{
  "model": "sound classifier",
  "dataset": "read English sentences (LibriTTS-R)",
  "train_examples": 15625,
  "time_shift_ms": 50,
  "n_mels": 80,
  "hop_length": 160,
  "input": "log_mel",
  "spec_augment": false,
  "win_length": 512,
  "targets": ["voice"],
  "num_classes": 2,
  "arch": "conformer",
  "norm": "layernorm",
  "hidden_act": "relu",
  "mlp_ratio": 4,
  "head_dim": 32,
  "fused_qkv": true,
  "qk_norm": false,
  "inner_norm": false,
  "moe": "top_k",
  "num_experts": 64,
  "moe_every": 2,
  "expert_mlp_ratio": 1,
  "experts_per_token": 2,
  "shared_expert": true,
  "subsampling": 4,
  "layers": 8,
  "width": 192,
  "positions": "sincos",
  "kernel_size": 15,
  "mixing": "mixup",
  "loss": "cross_entropy",
  "head_dropout": 0.1,
  "residual_init": "zero_last",
  "optimizer": "normuon",
  "muon_scale": "match_rms_adamw",
  "learning_rate": 0.002,
  "momentum": 0.9,
  "nesterov": true,
  "orthogonalizer": "polar_express",
  "adamw_lr_other_params": 0.0015,
  "max_grad_norm": 1.0,
  "max_steps": 15100,
  "batch_size": 128,
  "epochs": 123.7,
  "lr_schedule": "cosine",
  "final_lr_fraction": 0.1,
  "warmup_steps": 450,
  "weight_decay": 0.1,
  "adamw_weight_decay_other_params": 0.05
}
Rows from expert 22 of block 5, named by matrix and row number. Rows with one number belong to one neuron. Each number is 500 + 40 x the weight over its row's rms, rounded and kept within 0 to 999. All counts start at 0. Numbers have three digits each. After the name is the row's rms in percent of the matrix's.
# up: expert up (model.blocks.5.mlp.up, 64x192x192), inputs 0-95
# down: expert down (model.blocks.5.mlp.down, 64x192x192, transposed), outputs 0-95
up.127 086:572541530480444516480506505505544509482470540578470586428542491445504512505512540507492467441516514467522493443485520506491459491566515508489502530541460527494503493396481528477485527496517490548474512521442518604521597431561472513497535496477478472485519444507469472426546468603533538541
up.128 095:590491437487536557495537492530567513456386546423569406500485510510567509539489488518490476569503481475500509516472466468509463497497465537508457560565517548469461509497508496501494471537499446498484467537526424469507508469506529522510525500484472460488471492536491494431466503472467542565
up.129 095:525509453466485497491505483551450499481415488478468433493466517473475465516469530502488558545469504458498528514488431542488547455548467515514472478514595516462544537360498468511473513548500472518564551512496457492508560499500479474459491498461495485471516482507515495528529536581517468504
up.130 106:558644506478522454510448528497444508470481489438454475507502502434475540566493500460574509526485516515506498454513475542520533483477481482566534466470472473564459551544518493533499558533504473504494544471467572503446510532472531491515538504510531553538473529504388511501474511508517553524
up.131 084:530436541410511458522436525512513508510471541470554521628500479496488499496588555540469504549502515572492490460543466456455553481481533496518476372444547513485474566536508543509528491461485478461425488498494528443479570436515527433474505541486470466503453524495470509452495478448538563518
up.132 084:588524526471495563472480461488485536510448516527496461541504486473485544444490522504533519485462507476547472471455524488462469513493501571482507612506513459506445553453452521512527455485542527528659536470508498507488520507489519509539442502525441512471535488510382503566521478552533419425
up.133 075:518470499491528504447495556517581477522413490483531549492516509537522451566474468467518473483508489513431483519504443458559482493474500445529473526542493548422495546485515495522525457484491549480498519502516468455525552460498566427515513554498471472453471475502496559551490535546485400405
up.134 091:384538486470490545480497578461505474540459442532442480573494487493457510500486454545476483414536503501533504521466448512496510511492528418494442507465453474557531487482505516501465481551541491509419486474457481451488501518493515488465479474464504411509468489593492490499521462504504535487
up.135 094:529455554444496422509409510501442525456507521482540509447513512462576474518566422512463507578532522503525387521544511534482501521439513520507496496493529569512572511511483479478529510454495508516525502477481640476510471520484510484577527503501491555511521535505476523532562448509509549494
up.136 073:654519499443493544497473566515497505502502476430594493498472506537512585557527524524496502461521484519459517552534477452461586481429467540536521493483513491488498492542450477521462482556570540451479454533566516537494477534482526542475478502521490428468525494428498501510561474474465500522
up.137 107:446409432434567523457458524467421511514441610567492511476516475479508518492526448449492526524498500525474500517527440498500556553464509460451504471410525533509491579501491500479497527487499517424561470494509464485464539573480472523555492503516488440481487527458441489401470488464464552473
up.138 095:493380500567501568470451566489503505561446494551524462481472496535571529516484538561480431482471462532466542532478565480446497573463531427509474524537460503489514527490498530502492580483510551474519483503493506572489494562456547439520490529448501458489494467498480542544571498441523488510
up.139 101:453474565523541522477446446525497518550464538509482466487494463463444559520498537474459546525465487471456455462485435571533451484506440447497523520464547439584482428473469513463475406537518516494487503504516383445517575524545600517513506475505494465535531548632500524482490519441515476544
up.140 086:515492590423506491635421432517465488598463558493461546499493525520511442515446584514586447530496487475490459493437555501528526502544449473509458568488569508544532464461490560488521481456564476448486519476473495468467550464465490405484514518488469472498496508546450520461510469498488496547
up.141 105:503603453488529441608542478498489512583483442473462494481517502565618487516449546438577547479519487521481521546493525536498481482476513511583504496419461417434469477530488508481486624513473550500510478487550501469397464475518513480452511495529506561519481516418534518447425498510447533532
up.142 085:521452521538527509486477558526535496512476530583436501519474526447465510492474427503523525502530471540509386485469447454502523513548483456501527495515513625533566506371557472483521496476532462534533521499476542586490467517522509499516506497482528539534493482481410537518545472545529497602
up.143 089:514544462536503523602506521482531529506458431510538519497543459484457547495480513496541521539505522500487572517516489532554479473449538537486472506481467449601463546474501498534492566462534531522450518512547550483477485564488436521473557463511479433490510512471505477484473493500458420544
up.144 108:520596491488474499533419557550547537606481436401431481552500473486600464512581497455511502529482497527505549438525493516512514510495485440446500460496481473525515455512510444510488580474492470476455467504519449497474520575477556513485479481507504532518454569528509460497484491430488544494
up.145 094:490472542422498495396542560482484468446492473467581488493513496514492508489524526491515582568487498582516528530527498503536502490575519515450501565493502499471478502545499483470488480413465537472576475496582573534460492533448488481509488536513453447514488480382467523438515522515447566461
up.146 086:512470520532505484433515507508488470464466514492556516433537528467524592504432460473505435415522477519481516471485482514451399514560491501499540554544532548561427407485483563513480455501518510546489437501492445452423537541534473519493434514475523466536524451474508532449467487567549433440
up.147 116:558552497441542487501416547510441498527406506464509533538500507505472483502459473516493545473480537512503494518543448495525466511489516491469509481452443466555469515443511474544515514419466447465511516494532571487448498454470455529515531519475496509509487529419518457617503490452491480504
up.148 095:450411537563468604463472523553454532526500436459501490547489479516506485521538554498415441508470506557462481463472497580513479483570523483493517421473495434503467580576510475467499502484519503500481507474558527477466530473507527546515490513521528458458490466465521521510521493489465540538
up.149 098:509455547569476437422545522440490516631473473567431408521509457544581488451539489506594440469508475512521484543494483460462477480532571440472488535489462483516484536507527516508524617398505563484553530451473450549510630569527512466503483492489501535512526476515533466568515512462498416455
up.150 085:456457462475524552482473511520524495413508496555502566431533465409429470563497493448433398459467520527452533558522485508542548523529516452481472479578556486449558504492479460462511431574493514512573498492421425538519409481552538478490479477531539533518461489426514510493497546467521460528
up.151 096:547550526587511497428573517495503506577459440494443508525530505508474569494526508497546402495481529525496488456524478506520523562377585497498539554473456488542498492573487497484540530477516535446513483486514471534506456531536503512515474479505494469514512507469510447518480477471508497464
up.152 104:440488491464566503520506582479499539486527515479479541482510520416546573525475547515493486495486516562513521479450537545477524459519508538511466392477492528479522483482439483499524496445466492549490500482515517482489524472501511486485463557502526459515509490505507500464507466517554594586
up.153 096:583577562449490529478502482494477487573511473455419464511507475523500486486490537543523524589476478462536445472471566474500467503516474537438558567463550489564439447516508478477501539423485520441506485519534491588423484505544515508486461521511457453457519529522532439496474504479426565512
up.154 075:544503494511454418551408501510452504543471460486445502456528551510584413437540524519487549541499502458513429501523498467469486502550446450442445563496568519511481517510534553518531486493496526481482521489509517557518523494490515548487493507485492427490479491585456462428492487424556516542
up.155 068:469391466465508480570485517524504514531483490532508508465592471462535480525518560511442562560477473460493485567490498550576550522533524474552535538606451486506472538521517556502487536519512463544547455558512478576561508471508484469466558531580482454548502440550548514537492524431561581533
up.156 081:535552493446494510483491430531517451490462475551477541445474505479482504477549606529456588520463535468485460531444472552521439530467524481525502461472506439528523458533518524497484560567479494481483501433567571508484507515512491503492529534538478404483543543443474451456482462555493547495
down.127 096:504455499426480562501458487578476484482524511425444546496468548463433456443551434493542495516463499557501545462565534510514577522523435466551539501453507499519496526452481481447537468465500536443491490503586479520521431463441464524533515544474573600492521537648451472570423508510453499496
down.128 096:487481550437546537460483537471498503513540384498504529477554526426490521546529462477528448457581530456458476520572493528478479503545575499517462528513521492560491453526516518506456460523529552427523506510455464438499465596489490514553440465521559487452455441502509476483539463426523536514
down.129 077:475493497449509545496429452524530461511490461487517543496432547421449471456447466469574562482504495509493479457467518508533492551559473531456520491505520487495493456549474513516552509493509513499482521553458516501559357422552475516489528408477549518494475528488496485532443498549466472476
down.130 105:503378431488436517509543492522490481510459494580513552490476474476472403460561484562418552538510474522529500518425506423500526479508445476444518499494500532452446507466496534487479425512442489502520567524531453469502440460498471564481543478466481456518565488492494507528487513506513457478
down.131 087:471494475528490515491483494458559456498484535553468501508448481528523420465508578533526459503457516516483533466518437506550515468466503492533568552489526598541515492461581472479486509535448502498584565486511433566459475553459475503545472508533489490470553449526475510534489488531446562437
down.132 094:455484500529443469501510495465536497507495480454475426471528504558501519464511521455398550539560470544460511463504443501513473444503447465505482509485514542435497537475503498466534516582498417481490534488470568547471442499464509486504470568483571518512499483542537458527543451457582524565
down.133 068:564531556547523507562500437426490535425500439488535477513515516505442519479525522471509478498487476449527501490514557533551508560457463456484532524484488416497509513502477440493464529519489449517457544478516502530447530470455510626538488485515536560562528466456495494527529473502486511579
down.134 094:522384522516520483501504492512465471535605525451538493456507467472494470444467505478486553516575534474427518442495493534510471487476541560482464503514540524511457517528461519522509516463457509494551553519533514570473509551552509487503487494503480518570494526417562508472471536468533455524
down.135 097:505503493506507556498557534491517490462507503531484522545420442462449521457468555493560404519503435553519532526500497408542510502580430481553555482558533485460497492514504514495529521475472538479448509500461482493398494474500500527538569511538491565394504478459452485503451520527525488490
down.136 070:533440512535521490448562506481509428501445514515444494468492546488394495467471547509515503512508487433500512516512530570590504455523499504469509517584521470431531498476496545449477476528463489525520595504418549484483560483549552505580489452526554550484468424528532541530465477496428551507
down.137 115:503549572392459540463536534504485461516519531499515534496495471513494492483537517510467542493519519531487478459458498465531563457481521531458504477492523531493574470511526483494534546415485470515493584564477485593493465419511496427480542488450513434479528593482503431525554535499529469494
down.138 098:461633512533520489480494463472532449462490445487516453515478416463470435455516485498524459476527471484471512429576431492456502423463552534510499485488544496452506476527480490499533558432453454498503452465453550458428466537514498491543472509523504595491522424425504492484457526488548564503
down.139 104:566493433468482536533457521543516541489554524447498530573498487505527504502516448527527481403489531496430591515520484508480529519488493532528505548594516509471469467526571475525424413517517504480444508419458534546472510521552520526482462554502529523560492500483482557507502475482529510535
down.140 081:553459493456527554475488480549533486420580495518454557418461457493510503479555493509437476507525553528489575451608503438529467531474513511527538498523477567533474496452524488471473493501466531514513475422544452576560437540536487559489522519476487479492487449453508473492469491551496545537
down.141 124:573398528513378439508421530492512538509483500536476498510462520476383443468532502596432530519432450524532463494431521561494495509487514502443456452549484502560475557473491490449472417528508447460452468487442519492511503553496468548509519484438457526531501525522560573505462497553553491522
down.142 099:469571443444393485512472549487485512458536495467504487478548507532521450485511483479502489505437484477533510479526513572520436523511493508485458503486509478447515501535557517517518506460478515528499474493478480508540467517476493536454532455485481476470572449586580519564472547426517427477
down.143 103:456477495524513478482465450462510446562478491507551449540495476521525432551502450534495487475485492533516498500447505449452529553546533527539532401533429518494473498585513476482445504526470542475518486471495431478536464508488559497459524520508453549578580521515568563497526524456491490508
down.144 096:499366512549554471501534458542488511407481501564544511560504529507446526480454547553512463468475446474501497536482442489522532459410504492532511561472503495506493488452441565517472446526430563449563503562461525473441514481530454461493480509502469486477559481498445497553499540516482531502
down.145 106:508505535479558490455515546441461549490528419522518491555580542451525462512488416548522472412552443527435443516497472466500508504437576497445544509495509519499560501517467514514527543489514516440522565444458508468459491484568414539493510520540545473459482507504558431479529481500487478465
down.146 098:524569427413491559494488492540494569511559512462473465491482487520458456620502430434513549504502523561480511501518524458554514498465531499517495523440475494494538498490500462419519432520484491453418494431481502530602431495529536504547512525510502523486426498496535459457564477428487539503
down.147 103:429444470553518506475518480460463460463516533507560503489488399464544462435471468432547499521482469501483549444459540450523558499545522522494492516549554599428527513522598550495486451534432578546514451527557489545530391531475478498517512455519546496491470467596490463491508519528483485525
down.148 100:523572505508485445541543500484440434474521561533436516467501541551489464421440434512566537502566510491492492512525522420482554524464528530515524567558522504547538464455439547509511495458469507425495501523512488520580508559545493475495502478546492533469548502493440477536469461477476552485
down.149 101:488463511535558508545450459510490451469484463485529469528539463563495519493536514508374428420568490559480510485539485505493488526395540486459486517526486520519464460480473502488524481503534474522481561506522583446409464602454508452498462481560489529523509466448488495449457483426582559503
down.150 071:480505616528515577521488511515500457585495458421537452461473508573630537471504493496513519513501486479517496476466521534477533519486486522489410487446448506426531489496517502535453475423541446535444478457542478470427601500467432490524524495438498464495513496514495503521456510575446521466
down.151 105:515444462533460473529421491447518459504485466509533468484497533463530433495519495494429463424518502524495514590486496478513466461572588559483485524547440473481461481471500515478495515524494553582477516530556488436516587596491503431487496515574538564496489440497513496476514540506507477505
down.152 096:509523497532533534455498495523523473561481500565451539455462496512457474545473525459532561510525481456420483517602449486540558537475472526598522494531509488513487551479547481494461502498552494501490503468486455528520496510467480499490476445479424540488491499493480476480451468488472500462
down.153 090:460407533514514475568527511481522535514431527557539388528483512540544487513498487563422499433484468535522554514548447464494449516514550484589512469507457475406494551509457486555498463522511482517483450432457551438501510488513498452468527533469550511481482459475477533470510477476565590527
down.154 091:473562523463486577539507444530556521477560562481474521538463539537480484585496482453497439456518418496532573492524416521554528486497478558556549547555486463488430536475536441448477476490546515530512489438403473519501490440479545500505526515497528517505494433498519548472533475465492506502
down.155 070:506640602532540490528429493508485439463482523414544523490516549520479522476464467439505479437494524506522540420497442545499551517490463560540523488407591488473538447443547417529463472475461467495483554498446517496379450448504474529517458543473525538509509532468465499510480534565468459516
down.156 098:416407568506559493489418579466493519491488493488565418599430513515509478541455497520469536563533521516463488489515486468509523506520470552489514491577542499489497508509490479558492491539522531531515508489412449559523530496476478514501496481500433479457477545550588518555503479519482493509