config = dict(
    model='sound classifier',
    dataset='read English sentences (LibriTTS-R)',
    train_examples=15625,
    time_shift_ms=50,
    n_mels=80,
    hop_length=160,
    input='log_mel',
    spec_augment=False,
    win_length=512,
    targets=['voice'],
    num_classes=2,
    arch='conformer',
    norm='layernorm',
    hidden_act='relu',
    mlp_ratio=4,
    head_dim=32,
    fused_qkv=True,
    qk_norm=False,
    inner_norm=False,
    moe='top_k',
    num_experts=64,
    moe_every=2,
    expert_mlp_ratio=1,
    experts_per_token=2,
    shared_expert=True,
    subsampling=4,
    layers=8,
    width=192,
    positions='sincos',
    kernel_size=15,
    mixing='mixup',
    loss='cross_entropy',
    head_dropout=0.1,
    residual_init='zero_last',
    optimizer='normuon',
    muon_scale='match_rms_adamw',
    learning_rate=0.002,
    momentum=0.9,
    nesterov=True,
    orthogonalizer='polar_express',
    adamw_lr_other_params=0.0015,
    max_grad_norm=1.0,
    max_steps=15100,
    batch_size=128,
    epochs=123.7,
    lr_schedule='cosine',
    final_lr_fraction=0.1,
    warmup_steps=450,
    weight_decay=0.1,
    adamw_weight_decay_other_params=0.05,
)
Rows from block 4 of a small sound classifier, named by matrix and row number. Rows with one number belong to one neuron. Each number is 128 + 32 x the weight over its row's rms, rounded and kept within 0 to 255. All counts start at 0. Numbers have three digits each.
After each neuron's rows are labels from the 100 clips, of 14976, where the neuron reaches its highest value: "loudest band" is the band of the loudest frequency at the time of the peak. Only what is clearly more common there than usual is listed. The data: read English sentences (LibriTTS-R). In brackets: how many of the 100.
# fc1: first MLP up (model.blocks.4.ff1.fc1.weight, 768x192), inputs 0-95
# fc2: first MLP down (model.blocks.4.ff1.fc2.weight, 192x768, transposed), outputs 0-95

fc1.278:147123079131116144109114174166100142086093103104134117155152144177085162142155115166225108146116087164224080143121167139123159100135163133118122174208119226147106160200100125167152124159099094116092118164129144094097133127113130132112075126092132148088088182093106075129157093167152078148
fc2.278:137113134140113117124117089106072133108193065168148080114126128138132092067067166147154149071138080162100223129115158082130174132143093122119124150136089133116134169118113154137090104097112176171101087101128124158140075196142127127119105084141118137131085163121111127170077113086175148126
loudest band: 4000 to 8000 Hz (38)

fc1.694:118087180144064096168087101119112117078140211135148109061144152191155131081149087145214112110119140199125161126119177106191140149164129159148108187116151123118112161103125129118116128070160183172121168135113141138181142051105125120118157190094096102164130066124142115144096110090099141139
fc2.694:145121041156170148089090140146116146097092115156171120121121148165156075154119072123156115124143138189122154118129145124141125143126225096098095102143178156125136156140113156145163072126126122191125122119130113112171093097109109063116152122151080152124165149181122120069187127050137077123
loudest band: 250 to 500 Hz (50)

fc1.191:163122130069129179093071189128134073164127134158136119130076157118106149175096133161085072151097193168139130113178137121161093127113145157187110108147106157113133138171100136167125152092135146160144112122171116084131121099123180059108149128119104161142098128081172175230085084136119111147
fc2.191:185148142140147131092170127072129155175121090176185109157122187079169108096163108152114161134148091135105106077083115130110092164098139184097132213146101123086129155113159067071095136102149116104121141170155075121085154131138111135112132175104105117140166140098142126072131174116098155054
loudest band: 500 to 1000 Hz (34)

fc1.165:173139136110085048100105151114157139183127154143169162136140147143113120128150128125116155099149107138167171154115137124176131125145118138090114178156179114053134103123143172117080153055076107125113167118150071111146128107093091143102171109159130136123094158153164129123109165129172189126
fc2.165:108133156128180184112083173185096133123127072134092129127093079104107171083124179115162185109102132137087098154101130216143149142099108076175151081096153152143178134157146097095128115184200075062123155116205165118098169174189100145134167145129092158130070057047136153134118151159129133119
loudest band: 500 to 1000 Hz (48); 250 to 500 Hz (39)

fc1.6:130135174134148082135115107163134124148070230180091102124103148150127096105065088194103171117143144130163079203129174116110147085121119159177117125110126152135071138131176143168120146167102152114115053207060136160099128116117094192087173109138129117117076109092093070138105168114176146167
fc2.6:108138098083094127068115134190097114153062136074134172145076098097156231143114142070173139112102153119111098136137146153063156101119160120104121173180074104103156116130159128148106159130140088129062127118148163119143152186130094121101135068132136137110100081180145162163112133098023124134
loudest band: 500 to 1000 Hz (33); 250 to 500 Hz (32)

fc1.521:243157157173084109168152124126105112106164110152151166129156124138144081075148118077118181092093141130171205129129112127077171079135143160101124128166124183153117166074146123099122142133120100129117095166122114121154164135200148123118126144157204150169086159152087128130100092159124072147
fc2.521:120149133067125123182024182126121140108116069113104178132103177129145108133153107163196124149140114096175093129093144116148097137125139130101084160155134042190166117096113107142151160154103103108163121121130104178165121117126101133126104155119141100127156114154108093123111160117127111096
loudest band: 4000 to 8000 Hz (62)

fc1.222:181137150139170180112145160089111128168142094149119093125113085174146182189116108138194092159112167151089147096162110148151074119167092138134114111131102167124096162163131120122138169123117160044134092062156129127168127092145158156129138163139143108255123098095156138201104099117115149168
fc2.222:171131152087119148093146158122088078176105109116131085145163119120126083105125125183112086192166137078146107083151133114075095122151155133151083126064102099222081133125129126160183137138153067134125130143170103120103139090098140136156083126129074124148110193089126137103098115130146111114
loudest band: 500 to 1000 Hz (26)

fc1.498:191162134121158096126157119122188083156171106114131163088131156133138126135078163160138053125128182190155126130119096143174162138088159114089193119207135105094109130160104110148134126108103144101018134057178139142139084146136192122090149132066120164181129111104144131142103106120127197126
fc2.498:154117141152133150168129160131136128063049082103089124096051079061123140086147080097100139073192117120102155106101122121162155152066182117133113143045053118108084083132090188140106140100103167072138114095146059125100146118144146133167137138112156108096091114186145085125160104135119185141
loudest band: 500 to 1000 Hz (41); 250 to 500 Hz (38)

fc1.491:134122145086181120140130103101109124058124172053129142135118111059143108089186102163075157154152126176058147073080155165117086183154172148164135145125133120127092105154077124134167142104124190154077131180156086156099130211112150135177138143143071153096110137094154152159159133139161134180
fc2.491:105129121161127123131063094110204138126196169153139119143116099178092081173106146146107110092142139143204130171133135170146140117148158124135128107129145135097162102182133115135112153106144147166135107131088145106124178109138136140062139171135135063146092126119106133131114126066164113082
loudest band: 250 to 500 Hz (30)

fc1.455:135231150158194130123099120111086066142140136202127118069164094196093097135123081124103147181123125138133177181147165136085148111172098169118155161076135133104128091103140109164174079100114176189164093128153111093179164187143133147155110119115111128134130201093091121153083122120138146133
fc2.455:091079123062155168152140130091134130170166105127092166056079126115095177140170094128127133142168067144127128078142214113140162144120101142147123170131190162138127126130099045128114119117162150170097090081159162122126087144132121093141113214112168182140113136096114129061143110165178116112
loudest band: 500 to 1000 Hz (64)

fc1.467:152118123074127164124136097146142157133091107114135120088123055141117123076122167076139139123155086133194158133142089165093118119115172169145119106131095120139111092089162095152055135113136095214113177155144055112118109157127118163138143084107098105123124175115107134150111080134136205159
fc2.467:156119129097139170138108134189137099141119148188119124122120104141116132132112110150114166124137092119125142126098091147166094163100114123178107128088177128092085138112122185064105182132156127112130167114142114132177137089110186100119116113123130168102147104125107126123118136156168075185
loudest band: 4000 to 8000 Hz (55)

fc1.195:163205136126086214146171113164182114111142133119099157143107122137177112133102092081178146108114138126133132118135153132134102143111197109121144129177142066131132099208061102107124169085060103182071146098154138073139150180103143094178143099165127165136152124206133119076159144110118080086
fc2.195:179085167123140163154109123131133106121130126204165164106180118155147060131071116116099105078123088132132183137123144181136141182094113204158181104110134116106086092072134128172101094084147107151206142098064076080121143178069113094090067111152061155130158083117143129166097047105148152164
loudest band: 500 to 1000 Hz (54)

fc1.729:199128125096115129097131096110177076125130136125169116108128114102139116095134118155177136089148143166118094162150168108150149180177084147141169106102203113135085127166182163106129101122161147110111055133159107100175131086083143170118156151076099178172117188124114111136099112096088085148
fc2.729:085122131104144112089127117146145146146141096118131146171091122145038203150162107077117158140162097083151150155136169126094164128089183140165126174102133087131129142118093082159124137153113110086150142083170167090060102172104105100135172089186108159077132171092175161111079068109147180110
loudest band: 500 to 1000 Hz (42)

fc1.83:115182097148135127137105155125108142087049118093120085162120098126135134099133105107194127132151108141125162168140112129170089110149137141210207148124186117131088083136120092075144083155173122167105094173171128102189102187093129127092135112101110142112139124114152119097170163108140122106
fc2.83:112103105100111164103118128092105216153125128159067127115088100111112150119174207120124133120083113085106122126136087148123162106094110149117142077059131207175155102130113086099098112137120144088132134118136125142092156131130103171118125167109149120126106132104158118106116112105142184172
loudest band: 500 to 1000 Hz (54)

fc1.146:126108097081111114139132114134097132124065166129142129180083093106159140073115156166176039157140144103156103131122137145180054095104108142136132092185085151136173090172162126100112179143145126121152088141064097101151155093149137125135167124095205135130090186143085123180171100083059144178
fc2.146:155183106139104083103133149154096140169146086132162084051156042066105112150166153166162155151107124110174094101125171128126144117137130071106171155146111126105137127123183165123196128144142193121139105117065126135104077165181070165158106124160098160123119098103181116103103158167155078085
loudest band: 500 to 1000 Hz (26)

fc1.463:190155109192180086140134134113103118141124206131114138154188126168101134146097114154118128157111123150089124150111159152113138149095135148111141140159104148120137117169157117098163075141082094189179194109139121160174115100116134162085091087206116133098129121101117088163123152105105123170
fc2.463:149177118138148130151144163183105111116122031166142139106161138123150120127137151129152083112157144171146072110126159090168111124145102172096174051093117073119117134145049126143195136060117150118082139121138168124103082149131104135189107186124167153077142142084143144154085153123187119137
loudest band: 2000 to 4000 Hz (29)

fc1.287:081181112162113077176157126038107144118143138120133180100189118115150103075210153127127189137047102205092155118083165101095111141149095144185135107107110151144154116142069116143131178103102160134167100157088115145154129146143191121093116105107098159079171177147099137153165138130130122139
fc2.287:120141118131068147124055160161098154101143103126148123139066124098142100112124142031170187121106124089142114170110149114092146119153088127088169116122145113098187095107109147111175136114116107100145118160137166114122105139108146120094168219151173147084081168136072129108094139116140153111
loudest band: 250 to 500 Hz (33)

fc1.233:145079114153164125093147096113150137133135095142096128088095130095092111164095094174140126115147138121144161109116120105093138105106163115177154137155125146093085100118074090115102130153155077117172130227108081119107137092087111126145075098127139153099171150122151118120154086150099194111
fc2.233:108161151096143142176133125077130153114162178088165085126130107124156164085172088071080104122055102129085146176126099137097107173154096109144126148154156098130120138141074170196098149125185121104146161099145152134097151116169091116118123137122120125171112124117088135088122164169172178137
loudest band: 250 to 500 Hz (46)

fc1.389:133110110194160099124156119118139138131149105170147080108106127092147130138130146118137133157115095144101125150145125136118141140057144155161192151193117160126148077124162103138132139108202138103162143084147075174179084108129078104053104132159109141196182145112093181150110122118133147033
fc2.389:106155148079132139078164159132075079165120130187136162154149060127101202152112110121177150119124127065101075105113079145111105139108089124088071160119153137173141126123131049117126119099171138131168182111145183097099129163125139206131108124113178160071136066100147101164138111129102131161
loudest band: 500 to 1000 Hz (40); 1000 to 2000 Hz (25)

fc1.151:140129116148062108171108129128114076107100121141124122167114132123118188091107133108129123100101103166119095098146167079176124092135145137128165133160177127127110162101189129103059089115081046140180160133059154164142128157138092103114174154068086133152129203125134122176181044127086181105
fc2.151:132147157142085141119182167063156177122161128175101109151130101131152131121144104153178140131130106055099171184133131145063095233195144066132170155136127111132135138091155178121090149168096108165107143157123148100147104096140114091180145095128084079112098121104108145121082119135111129072
loudest band: 500 to 1000 Hz (32)

fc1.130:104139136135089149140135132129100074173037090108165140071107119169141171101099052103161125136104155191126186145121135164121178130157136172079151131169125099064154108191114133117176164101147140097047137153160090121114124161112162149147137144136095119173145114118116111137130113105107094096
fc2.130:147129127100100134150103112106152144112146145167125163122120115112125123142137123175122171060143135059149150162101096121107095095100200179167102147159104149165140132158139061112112125137143076094171150086113164105140087162108088108111038067078168070047179128142152140128160110194094140166
loudest band: 500 to 1000 Hz (44)

fc1.727:126125193130164157176136133164129136139126052102114049097049080147091120177162149078078170150090110120042131129144171105094110079123169166119152138132150101160126148117069124150178141095194124080145092170082150100155155135113140102081177147159200142226130109124123119099142134172085135157
fc2.727:136150152096160158115119153137078084078134105155170108084127118114104144130129134142103135136119140104102117170118105122131106151130081182153101111144079128166155175105076127121108110107166057176081053161113125143090143156164247097142163187159074127098063070086085169143180085135122180147
loudest band: 500 to 1000 Hz (27)

fc1.24:117077131189071134152146146134100146096124095155101124151103122161154115098190166121139102136108138150115160127070146158098109149119076086181104129125094119181136128119171087175159178178149185118124095071147107134129097073107147171100125080106137100074136143088084118049102141084121143146
fc2.24:119151176164144134141120185064194058129073076130119136134153174103185105094091083158098133088149136109085139206095120159116100112101072154073176185170176105094105158151120110089114134058060133131122117114145092174139144111107131119159096124160051131107137091095111112157130098161199184148
loudest band: 500 to 1000 Hz (31)

fc1.760:179174126083168067183133140125151153116085130122117156152168069107141130150120115182185110123135109145147114052083170120215115161147082131137096141164089163090124163130103119103117159120128085141143189113141122147150159105106135127095116127144142183127152164041121121181163155161069109130
fc2.760:067087179078097102109127093125095150160106133152122124104116130080221135119093139137133126124115113157187115107178101131127085183134118089156173083150110181150103191127160080124177169154132116128077071095121134169137107139111104161129124082131120134125136084156086126168133086135104148142
loudest band: 500 to 1000 Hz (30)

fc1.668:132176191103088121155140209156194174120139104142151109118113095156054160116128160113075092180131163116137151120110087157153091089072121138148165164075091159172107094075136146153075133120156104112146175138107087067130093157116126105161119173104131096162129102146214117128131094157104129116
fc2.668:101115035096157130113122078125133117163118152133112126176149088121128145155100126129144090110165116094116111166134140112163123127156083094120132130118148158155167107169152178105071131169130126095105082121184149148149128127098118081134096045148132183153147113096136102193135082134147204157
loudest band: 500 to 1000 Hz (55)

fc1.688:140132150202090128110091129123131148073136138154137155185096156179159164162118141131121130159133126072143134117155186164147098099095129137075173119140163141086133146117088126124129101132163170140113255136095142053191131121162166121122134117100148131120135124151160166156094110171133147126
fc2.688:151120119102125145127074121091117162131150084138194139105099114098104074124166181147130132132155166179154098171112153089100122127135070146117075171096096164128141140090132125113023158120102073146108118116133068098162144156132156217127125163157128114167107109105098178114088105153136133119
loudest band: 4000 to 8000 Hz (39)

fc1.342:147118101075112155120133124159086107105128160127120107180134138113094147139162142140104104142070224128035116084124167119138073145155092141089134129123151103136114137122125120137131138154072137140165128129107096218150176134094120139123133167089150130082213105109182165159151082153114139117
fc2.342:160117166181164097157169176069090159108076108167093109114139177097126094145133148134103118059147171074103156121149061086159084137113122164082145065149109146166108130119115166077084142111107117140111112103104174166121111102114154130059158141166141139134153126093120168172165134137112105139
loudest band: 250 to 500 Hz (29)

fc1.143:179141140080155109148088154165175146151127140120143132181129136102108140076123143083166201114141111152140127183126143108061152096166160155130207105141062089153228131130114173125102106139109109129108087090085144127077126147226134184157122132073092110099131123113147113163114127200127065119
fc2.143:105102160118166157115070095126113157148156128103113112097144147110149163174136103176140125168091084152116102130149125116148169160128109082055112103084141109092106193088107183081152124141142172138086090216106141094162087146173144082131170120143057137190129142083150200130170076091163144081
loudest band: 250 to 500 Hz (29)